{
  "model": "class-conditioned image flow-matching model",
  "dataset": "Sentinel-2 satellite tiles (TerraMesh)",
  "train_examples": 72500,
  "image_size": 48,
  "horizontal_flip": true,
  "conditioning": "class",
  "arch": "dit",
  "objective": "flow_matching",
  "cond_dim": 128,
  "targets": ["main land cover"],
  "num_classes": 9,
  "cond_dropout": 0.1,
  "logit_normal_time": false,
  "norm": "layernorm",
  "hidden_act": "gelu_tanh",
  "mlp_ratio": 6,
  "head_dim": 48,
  "fused_qkv": true,
  "qk_norm": false,
  "inner_norm": false,
  "patch_size": [8, 8],
  "layers": 8,
  "width": 128,
  "positions": "learned",
  "optimizer": "ademamix",
  "learning_rate": 0.001,
  "beta1": 0.9,
  "beta2": 0.99,
  "eps": 1e-10,
  "beta3": 0.999,
  "alpha": 2,
  "max_grad_norm": 0.5,
  "ema_decay": 0.99,
  "max_steps": 18100,
  "batch_size": 512,
  "epochs": 127.8,
  "lr_schedule": "constant",
  "warmup_steps": 3620,
  "weight_decay": 0.0
}
Rows from block 5 of a small class-conditioned image flow-matching model, named by matrix and row number. Rows with one number belong to one neuron. Each number is 500 + 50 x the weight over its row's rms, rounded and kept within 0 to 999. All counts start at 0. Numbers have three digits each.
After each neuron's rows are labels from the 100 images, of 14848 (inputs lightly noised), where the neuron reaches its highest value: "peak on" is the class under the peak. Only what is clearly more common there than usual is listed. The data: Sentinel-2 satellite tiles (TerraMesh).
# fc1: MLP up (model.blocks.5.mlp.fc1.weight, 768x128), inputs 0-127
# fc2: MLP down (model.blocks.5.mlp.fc2.weight, 128x768, transposed), outputs 0-127

fc1.62:648551491510516508418564540556521483491572521494435440600472485457533481498448529467442459487519493472513413527502496563414569464481451482484386455590515513441588449512516412500647476500510467445539525475553499455462479577467515535433457446481619513485498536507584562532490542545592510608467505491379434569473450458548513519470535481509506479535529506470557492557470476502436545564456
fc2.62:515532550457546514462455474500464472513478497393476423532441477392435562521519548552508466512453545448521512444480580479437580467573582572486605513468515486506499522478478572516511492526450412429402490588620571607615517517457545453522426456519520556507484520569406554539390468504576430441489521518522493435465482511539554527471483484578552547509466519510505541458567484534546480414524
peak on: clouds

fc1.615:460485491495444523484488524483469490544561512518542515496563503504519591497522577486575537430493676504486581509610498527481469447546504420489463534538499491544538412557484463560517498530453576526497404526451563596432519561559529523534585556481511394511556490485461525481506504573471501534511441504453488512448514518496571553569470559563582515661420584494406456480508575457474478559504
fc2.615:446573500484543503515540495459504501484363516531490509471435548541516398497524431462506521586413315495538404408490523454549515557494529421478563515552523463451475462456470518488491484522482544491512450483508415481411464487498522558469602481547500487453465512486491469558422532422471508518483510521483479495388487520525524525421534444531547590455596511512339494510512449491419522450575
peak on: crops

fc1.40:519534641566528475562556555509523548567469542563414474510522486465495523454484608557443558484434514533525539487438498465499465453442495415444564434548530553463450512525583523413503444443527484550523527532366490474484511566538551574596516454486500497549458497477605439521433514462599494572463582487459496469435433516503557489503590499479503492506497463466566524585490492404486570436581
fc2.40:470499376482502476546522511495542519495406437627608568441465492397473541416506541552546439479553552532523565489459543467473547471535532620456533481500539563467585464501503469448465436525515488467498516460532496487492555451486420488363501483523528484559449494486524592514456507343392451386549490494540453442476526538532474481493409481523473484559484499522497509514467513469478579532579
peak on: crops

fc1.260:594580426522520492377540471543514530556560491549409428532490451407517427489564548537473448537488544507538444514504500566427583576493444571464444462531506497408556479456516436498594470558440447429439546475507406463459495556503458459427494463466621518494464537504563549527517554497545482571548455462441431523578448498532528563455540484494420506522529502542530493552444487515442553604447
fc2.260:543527553391524532536575449493527478367518482541468483470492490453529512415492454494501517444434493385604494515504606514499513438470532506528468461558575450480550516539349476463539484511528443535464521484546508430549494610488501489543516395538421498459414566555441525454591467515538487528539577371461513454531543398539522458450466495431471451466511557495512502454421476532536539531496
peak on: clouds

fc1.437:504449469568479608561502566495535514517519565498516529509422495526529522491550616503566586511470491535546559514458507616528539387575547495534500361413509481517513491526530438428478427463525575475482513486483454465452607497455545551530466484520515527508408502443568521552459560450483568520497528565596433461550462416522511524524581487533516562486572588486508505538560432493473483492635
fc2.437:503553533475435577523520536543513509476515471519530497456440501520504556565535658509439363534519528507496508434480514565482459383412548501505471432602521510508493429538504419462497442482530466550495534529499417462590627506578421468447488492516497502508414507533471495454513445407491575470539520525386549459408525471456458545493422466434470566472582487520500541511561467516502491499604
peak on: snow or ice

fc1.228:445482562570474512677426531515470557514484551458466540477589544581488520517418478472533569485541487563479480491486495517505522542583555468501559554497527468427468507565475480499519493461533541494499443624603566487471519481438542570543469490543569540580486488454520463439479448594462479414439557594425543499490534532445451455514439495547541429479467630525445526455520508496554570504597
fc2.228:428550518542437526414596499524512494528441534547436465506475481497483495553480547512477509432525554529490563513517520540507493437646501443550494477460496568608517420494508656479467493537521512476524467592570540523456459502406510510532370471505486502430436509507442431478457539436403510409439525469440507393414469504500467495490509442478414529519592525544504509577527484500539477578419
peak on: snow or ice

fc1.368:563557401542515447485489420507518576529477617539425495558322456451467484508541536533506437548488513529444460512409450529513448431546466597447513520495548581524472432535576493518434516525490546501455519450495401497465505546535456469475461441506541585440529536510543576493486569458464502484456549452393513575471476394497555516449575549453449515576493490531529566533467497552502503492401
fc2.368:428546537477565489512562495497554449482508559457511510657461509399467523554515487487569485424500531493569484503457539564583454555581461489529474551542500388514550459518528524510450529514485451463612474510429532513576606547480481419477540481377529587502573529504500474551431517464458543478463506516477478416464444496553531518537431593482574602459503498503545556537541428441440525407509
peak on: clouds

fc1.716:492461597549560501523427531491559562579491469434504499448506505481498548502436614508441555481558594594449507471506537536487427544542520487540468467480417493534416353589528517506460483531497515508513580530406495585529487475593509514512540529445449487534479485540544537500509480503506486539511512629608538469420462523589540496470498558476534492414574449522548576552543522401468408444496
fc2.716:551505429508442497505517557576446522498454510559545451501420550544529474431537448457485560569580483530507512532412487455652489555532469511448546524524494531492513542427525533516513550463507503546521515486461518473409573532512498470413569505460527454487366505427464446588464512521481567464388500433495514553480444494606484419527451433423587465520454488489511367458418455545554546489557
peak on: crops

fc1.395:517478550547543485481445550507534548616551516544491529458496457473514453538504593487428463539502446605466454564498463510518494541530506544476422475441520577513524359480549507501563450581624532455439495494582419528515535448477440435460534551466574444445435528552492519504540540455475560616520474595478479525344495480480519522596536453486451526397571440491528522527471490531448502508506
fc2.395:427499482489455500498555480510574586420524550456533518461508524541404534391557462483441468425506542523548560499511505490495480374507526521462482517414479452440464596513500521430462556427551494467556538519591548463461525518467413470496568500472478440538467542579562597527404534481440514595520486521483439519376433548477530458435507436474435547617412508429527490515542459451471512512448
peak on: crops

fc1.320:497465525476462568576579592547481503388501524490533522451560589541559554409474483471560524510436487495593527448552416509540483461520571518541553541523339568565522429575492541575484530484480502568482479548561592505548468471517543546558507532534480562583574492486520463526463481593526506462454558562514506514406542494517465489560496544482520499581481635478469488493550537566586453512541
fc2.320:539500512533448522444472487533415450541448524482576573536555501469505521477548552490474534526433481515474562505450418404500432459496445568529507507471324515470517538531522504514553528471449511485481503538362540602511519478563590534564409472454496500463679551448567568542507480468535469524472485524504554569530511493416518504569508595535537557579477536553520411554491496541537467543481
peak on: snow or ice

fc1.708:515508502494497497460499529606480490542423606460465507526416551468532535510409576568491495571540527514491504475512503465556451518423474626607527453562513492504501483454577460444499504447513499443532523536464536451561601509503524474544466587443532469511450510581508621466492489537515554490505599428447535501498570531563394489408527549514622602587453516475476523505535481468464572590479
fc2.708:474487501466490478491469506523532460509429461498559463453466492482570504535455521520591515475506631504559471580469559491532560508589572399542527492490506529479484420473478513475485477473674508513458483425467560489443533491413452404491454442489557559533422568523469438460484561609464563475513494494498494478400492512460549408437445466451379491474433468585573533516531440500439543435452
peak on: crops

fc1.508:540584414509560503437588469553524569705559575535473482493438415458482461653540490554466438549487529542500482526524355506442579550469422561494462525564511479475578388487540471466572470575511514477450523495493468481437539528441467482459455537523580472477518511512536534538511521497512492520568451520485442529460463552546494556481547479495469535512512509577550511538488500489465546588469
fc2.508:523510451449492580524587487411484465417459528497468527487516488551506490449519521515464510464595561456589528486469628520437471508458403546478452453565528496551520593571490470499516523531611466463435540551442503489526469507460530437490523481565486507502522593469641510491441484583618487499543525506501494516521524421507538455566513495452495400567512525503485450639490370427447478462516
peak on: clouds

fc1.448:476486532501540479498455488516552539503524548468482536489477525515409456507419524516462534489503471510498489527359472491532487517475507492487518486487488630503456458491491513456478449396785513487495524578620522511465524473448469533515473547462438512448471511518419481538503486417468545482510636495516500493466481525510482447489540500415497492418538481522461547531525447633502456416477
fc2.448:525510504510529478593545504580479456537547508503544492429429501514489541476524482513453464497533493498513534505396471456518525540564462522490492533519448606488503482552541458447501487436710635488422514451492599565447516493526334512482507519391488509555472515529451528492418574507538543483505494497491502552512569483430479489441485528457486468450530527463521528550617461507533501637451
peak on: crops

fc1.670:575548358506518484460567502571441505543579538452477514553494461449539455530488464540510462553593563477428456518522418552482570520482463517455473453507508556448615487449526480407632436546532489446513471443533451455426519564526490428447421549466573535496489563491462473563513513522562513540475529431439478570518481398502516539477541441446457487510527522575541538531462396588425531512429
fc2.670:479453576493524479491546528438412503519411493440501543399442520533383502554539562432523568516634557418628492477494635503490468580512547478490532497472487601518479489465446439528473480512553519528479470466574471516432555440495515394445491473511487461524530568625517465523529425432495544477422520539489532479438555453497450536470438475524527543497507502551502543472537492392533461427545
peak on: clouds

fc1.67:462600507546586471470450577522462440534485515356526532490487466407453492520517462475506530510483507547499453539547497464458595530523518542483474440522579542624568492441570535455420507547555472517594489509510493393514465459524496386415440472501455566473573509454582501508495546500583520520517525583516492479544466468581422565503560500476472525429520510516534582525457454471594483369533
fc2.67:547397498469581510488484499542623580501455486419439481485553492392501538532492425448493429512520498502525485501584529502451458503495485486481477487538534519586474481400498514477461488551661496491546535478531529385448471537478501559608507493574462480508555516398534458490506460536431484440516507548476491538473567511459542549457457492444515466431471480460447552492444471464607496684538
peak on: crops

fc1.754:468499447503463525508471505554466500532498570512411439477505512499455467450478428477462498490448607540504416419586521556472531476511485479527441548560399491528504269486494559560543519559492481494564495448441525500547485574511520523455562459560511432525499487528573464515484490530479463535489483549482490545318452545427535462475485516519498446419481468460530505508432619500532581565463
fc2.754:459495479476546490528510478483406442474464493493448414492443503436545507505513476505462529552456469495544455537499536389594424489495553467499498486574454513421466586536472420464522503481555432495425458414524426566540484524429491441443532504422519421441471512525431389496432558550500553545364487523494462504431499495457482504520576474532561499507533473463536419453572463636436364529521
peak on: crops

fc1.116:449517550510461515575425543444515505304483453426547559514436538473560518428538569430464557489515485456496468465457626472551460427492575463494510445458474487530487467513461449519487498494498511495428496494413504434506506472554518550466684456433469605499502501543415528514470468579489548547481558473548553476423500483471527515455461545483505503556520482456428529460445536492571418421481
fc2.116:590534481472586548590553528422513535623598511494504457426521492566504438599459461574535534475473544512501507484458456560484535528556494543511394479517442548538520539538469485489536484522533434483424555448512500564489445534503607359495575497578515536466433498516543464535521487593480480476506477526471573469539539498433548464421548517483506507381493449580566390490423506526465510430455
peak on: snow or ice

fc1.155:532425531440458609578483575520501460550448504516546612519552581507586536612429451546527513409484487506584520413549462538508544449490540524579541516474425536551579602535492491452484494561522544498465484487547603552525462530507485528562525597531531582517440480478540550536457433527528518527427490465503543493642510471434512493494436516558471535457470527406473473525514422535585471535523
fc2.155:517508500509455488359514519580582460560496536477564570515600504540452450597517447442515395552544518503493453520500504470538555591523598452508435490508527395421516524542502524460530428512486505541573433456477448385484568507510469518561567509502514608472440495487409543553505467496514512536478556544492530430589479507484535466396458483569472509434431538458532502463587522522435511567584
peak on: snow or ice; clouds

fc1.527:561560394507508485484484591597548387487546506481529453477501550428566391478502521456494526527444476533504511487407506535432582567547517522431642410415562525494569491456628515445585516443532480471601494546512444478483544501500517491471402511438482487466559511397553466447455487471465444495517487537544532516529457468506457495490509551477469543575472515533506471550460425512579454427446
fc2.527:505509590505532483557500500569491513478463539602459443436427522434596445408507554478507567465465423462491467488457508558488474570437532493480666493479526543474450470450483426469538423505485487509537520414520407483441544550535381577475546490489505454476559489474523397594433507489418471454504528503472362493493546476554475511498534539480401587570467517503463518538485471495518486571576
peak on: clouds

fc1.707:491471616497475521542426524422494449448433439396552514468505553546522533472422550424540566543489434500532524505520538450560457455557596455503529506430650445576426520539534514550473527388374538553543486524427531544559452488588525526546509467491425469549481384466492455465489449527493493512449428508558547403448510483510481446559448536575532467503484481480490466494558486471476430490533
fc2.707:552524487573491527570519525526545461554422545510502478564461507477530478434494506428503526495607424499380463476462330409503581447469482506520530507520489560529574516572493538525439486495328467397499578482521520573536505434474505557491504483508464515529519447493559515456482546580518481542534523529463518584573495476508596508508554580462462435581494497557516491466543621536568503501529
peak on: water

fc1.717:478542477469576557526578535512548584537502468382433528524470585568548497516395480514504624508463529530468541460463523472545491541554571426472501500472536556554504492499529578506482468421496517587505514607426610558534451498578642588582506492470506461568473495508522496558448432563493436540501533531509532429478505502477566410508506557580585454531527509542510519551588506447520513461497
fc2.717:519441553513621520504584482544422398495503550376615512447464548575511461453445465542531356492557511491546517562434512473523498524483444583451474476557520557499490491465494542448490450449518497454470496396544596518519463518463358443410516506432526532560453508524497463437520567528488408462457460494504475554500522474518419404483487529434438483517534539417508520530565498467489526556483
peak on: crops

fc1.689:464425546460471555554437573429464444513423501486531529461549586562535509472468484439574549487441450499498537474527510473591467467594575469541507551481580464565486488552521565574457567453424563563533468535480541574556417507561546536562517498547425433574547445448523479459494426562444442453440439565561544433401568503496515447544428549556550449557443559494487430471517543514509464476547
fc2.689:457485514560481457479489524486546467490612553471523466485457577544516450501570483463433444563561500574406563514524441467480532447450454537547590547584516421524497537528566472523474633451357534429527451569435516550471537504394554478499482457502497501572527456417549545441509494539560479498589628518495450576457546478487501579563461547459442470551436524541515470487523541537518529450453
peak on: snow or ice

fc1.225:609566552530500422465540464597562548525568522509483486548501428439483404456460479587447477471486462547536521475411459551455594531498619494531547601557524545453524492506530518430516480563529449479415587512561376424446515449440454512473447536470458514462470524482540444532469555446583473532554545417451438518492529458583487525446533449502507461475438496479523525578507414509443531533572
fc2.225:368499378469516404578486485531451420494637571427504575455510508426573482472473483479521554430451489499552576566467534481526408534483501531570571480494501524493517414545487558467503490526491508437412394547462419472499509528491545540488467446454497549477407524512435468503460471516506493524526506452536537427455396475474510491448425466534421398488431490559455525553497449501427498508577
peak on: clouds

fc1.611:452481475517458592592455531549534500550493514533573496599414477517396418431495442443518512477514501502523502473509502487512514507475457439518532630469529483465489534460521422462467574435452525449510470464452420499469529537538490534589500443574475512503473531472489556504501385473528509509442549539564486551411477446513504554483466546722524378557578534565486576492478474473490516492457
fc2.611:446447561525516476456501529430519490545490488471517538541503507540551539450476556504540477498458484508515502479464513516417606457455469398594512501499488564543438508654502572518533489488464549535466410540503538476510513458430557433639516466461480436530512489479549528500526389501548412516406511501419512506452565516576476479510480481719506565486437497611519457501449528517497489492524
peak on: crops

fc1.355:595580466567531470473603447547534509535532567555456496515524498463487460488497490527444480524545560598431421523484463517443616556482455567479457494522485466425572365465581443505558461538524478514504559455442444461486477625521523494442518513508577532507464546507549511524524542532594476592531475507410428571406485450509528521490529481586480518414541547510554524559473495413457557584471
fc2.355:519518526461435496475431522522470496514525494494493524494522466542519522601485525483424529508501562488602525458521575504521564542414565565455481507518497573520546707543466471478507546520486476512519487545571459534481570491524503544449531433400474576490509566432556424502517519479474597507460540520478508562377543497533458544587505490668442572469424493471475495557478422502433462510569
peak on: clouds

fc1.456:581570493610592479498579536532553524556560534557479493473487473452491485512512513540445476531537548610454461543484455492473560504513471543468493491545477485496550378469624468463556436519485521482507527507297448505504546572503465482438481474475523527505514525555546560568518578527528495553553477569509478535368477490558531535517576497543484526520574499561599515572445488390439523530516
fc2.456:504502481500493485562422518537490491476524546514515333475458529515486522482506581471418488518546559502569554431483526504529562422470543500459453518595489528510511628519524435513479516524443515570525616562488473489496510435503475484485499425399501624518456546493631454511474479411499459451439525482479513614436432443598490481545464448433392498400503491499530491535533426485498446514457
peak on: crops

fc1.43:423446457442500589478436525493520513487481519601547497413488517570532478532441410473549530430504534483478496478543496414575506479478482534592553458496539506527528490436554476479465487473529460552539495562552565534534468549658615499473440503556462398574576467464515462458491528593472469490409512626473492490425535521520432472559539582500607463573501416460435512496487539507523438494470
fc2.43:485492509484480488570495481541566608492518549352645482474562494465477533443454482476518551515535523490499549509459516535498521433391510516390455488629484562426502468693539570525510465493529439481540454569554493483544455456574488454465467480435467416469481510508476496435458539455454457547507506499418542481444451496470484489500577473438525501486473480459487431496550481519466506627549
peak on: crops

fc1.77:433513483410480565551560541559548475502478462438552544423550589515548496533427407461515569418514534466517562507557519504513465507565552463503477475391524459501434506525474589540568518440520537530501514598506564529584477457600511576509564460478530415600593463476504462570487449629411500515536500540526535480470470463525486436556471501542462387521504555466509479483547552525619469491495
fc2.77:499455577487513546547458481432522591513432526504549409433485487518463538506499583509454575609561539504464372526450494420525525478452585540540445464371516530537498487523518410515453464565540591482545543562511533507599483489496476483476497482586482511597381479539468525517495453466403507455531512528466546477498431514515485479390539509475345439431465508481525488461451519536426505512500
peak on: crops

fc1.165:519519518560529427460463473479541527684541520507472511506465461459479476555582570528471445570589545561453433545457541510481509587502484590490433436475544474485489322453554498538545438504497522483473563487437427505467586503485465441473543480432521502450477521515558543461515574492487487526587455541496481460353438520552514515491534507555401544442545422575501475561510504473445497524507
fc2.165:412482367463553424529521493561552417360515434475490450541559488512532494469540568523443499458574561472565619506499492524516512517599508518476500524478463468535526673500474539446503537515487522550340555501500478597448486477504502477516589454458521514492455539460493428507509469465448455472549553517494462564409537496440437478553441509517490480510418499559448535527494428531575530478504
peak on: clouds

fc1.168:556450482581442447493552561647533482530564561543410489542527475497483433507517512538499472544459506550464527501401467571585532523525491547561432438504520535544498456448569474422557505505498542443499609444482411536449576523431482509437459532449439553478455528443528510524487469456510508469589465544560605550550487464478516536435478469479543587459509468525455571618463467503438621517565
fc2.168:400602501453462467551510489523495553484525509468482460424489500529413434488495507464476567469468465492598482441486546549585573537472563495515440502522532539500483381454504507470497465525472453566565518590480393577477514509529518512507468441435476523433443563582393518562479543424442467490481511466518406397378442503565492548418543421475500602476452528517453552483482415472469517465569
peak on: clouds

fc1.142:582560424512571455420595455574511516540580553553435449535475466422492425497527525546439423529500573532517439540486488576451544564456456558426446467549504507429565511444562432446550473573493447426481537409481450425445541562509484461431491484446588524464512551562507546546493560487566520555573490414451465551565475474554576559463549472499450555504546484524528524524443514506443546564433
fc2.142:519456472375448514499445393478525457443505556534517493461479396473461566448409483485534468539509470452662492485499646436442450475438515440596442427558497533459533424498504522491597535526436436540501441471536475577496503514543478447515550441560470509503474582503503539515571476494551473557552538451458468431633505436470564514502488496485439541439481537432506523487482427461493533515522
peak on: clouds

fc1.96:512541593610460421498432528387569485545514456457511429525652510557577493521486510531530501594540594502519507541456431524487439495563471544437506532496557522547500496520594550538475532514512510571504453462520537500505410419527465572564522513426563412507553523523557472464496514486483488450447534460551507472497539442457546562490460487477502519587347340500500505524500452513502484451480
fc2.96:457442510507536510510523454542469444503586483539444461533457502555470422570495497530440524479499439507499597541474463551511459518511642534464461487402504495479428457540493543492500475506513476500571458527491595570279598543499432542552429466453533543542539509555474495533485549354468514498471514476532508477505434499456508517537598488490523506585461500568463552510505480457484501392601
peak on: snow or ice

fc1.93:604551374496528507460593485528479488548544589500488522591531475464542504505428453477468502466511477573522501448521459514488593532555321473512452532534436512493607471553525490553608474496508489473531486528357471557458541566476464562449482476532599433551523545502540516516489475580472493543501434535460491585467477527417502548499517520499532485495512564508635449479440568536529496560531
fc2.93:597463527473503473522488524508436508435541535519545579477499500486507486433556556474512577594559641533656432401498646514464478481547383506509488503522498540454493513354518479499548521514409524538555478544468532463483511530439451511504475439525494406533515543517494530494457450459439527479559560511506608430476479486404413470482478506465559495501511541492529567461520535538418531454497
peak on: clouds

fc1.421:534509407515444476440630471558501528506517562526399543434429414480465464534495440531476452478558541529483558535475453473471531547500403423489502535552556584507586591503502518493546467565598512533494448516569533543451539562424481496434366552515519482466484502485509495538485551469487494506497572481446505563702502498436433523460544473478506498441528476548535494493459423538541589480496
fc2.421:488504474499500472396462500571482519383501533455556464461493521380389573474577497470501516520521516503508454542525581435509457480590497490506479507439483479512409364508521409488464504439513504532449458498599427471410420460554489611444473533454519473453551537533499516469442534380429521616424571470476522483590529493525487463443466484616522534482512473521547495504538461435468477495467
peak on: clouds

fc1.430:588548462528531521455514458516552529587576554542397516477460470458440453485492503559431528545528563585483440446484455531428613514538462572454476467515498496419559406466575487523511474480508491548485561502444523521448531573469554438406474455464525518529513523494575531525506493482459487502592458400386464532500401533463516571511576521419478502483582522453542461545426545485447639527438
fc2.430:562523509458476487425496496518535577396542511604503544497490538478400556569540539553481424407590565490599481553468579459560554576527539517432445526476487524577522528550511491463520534497492528531468514594486518455435599508512481509474469450457518501412446543513514569545374490459465499545558514504549589486461435473440488523517485494345477548491515478464540614506498431548588531524469
peak on: clouds

fc1.197:567586460488574436439523461552572540541588514529454474559429448426436462499535573567415422547531519521562455523451477514440493556436446572480440479516493525441506446418523438453547462521499430455477559442473451470439585519486417439434486503430528538454494544581543567582516569442547545546590499456502432527457442511561529558471592482510467544443581459508539565568468518523469521542470
fc2.197:518518479354545547529520415542453566368536409513467492536470449478475515430470437516489501540556526395562457556454585452511548553474584542482557404536490478529505604476423447493525504479422549519496449475458513479556478464459467525509554389491466497544534546442393543449536514474489499540516369445464451491489463430480574510465482513582515487483482586492494503382529461492453546537514
peak on: clouds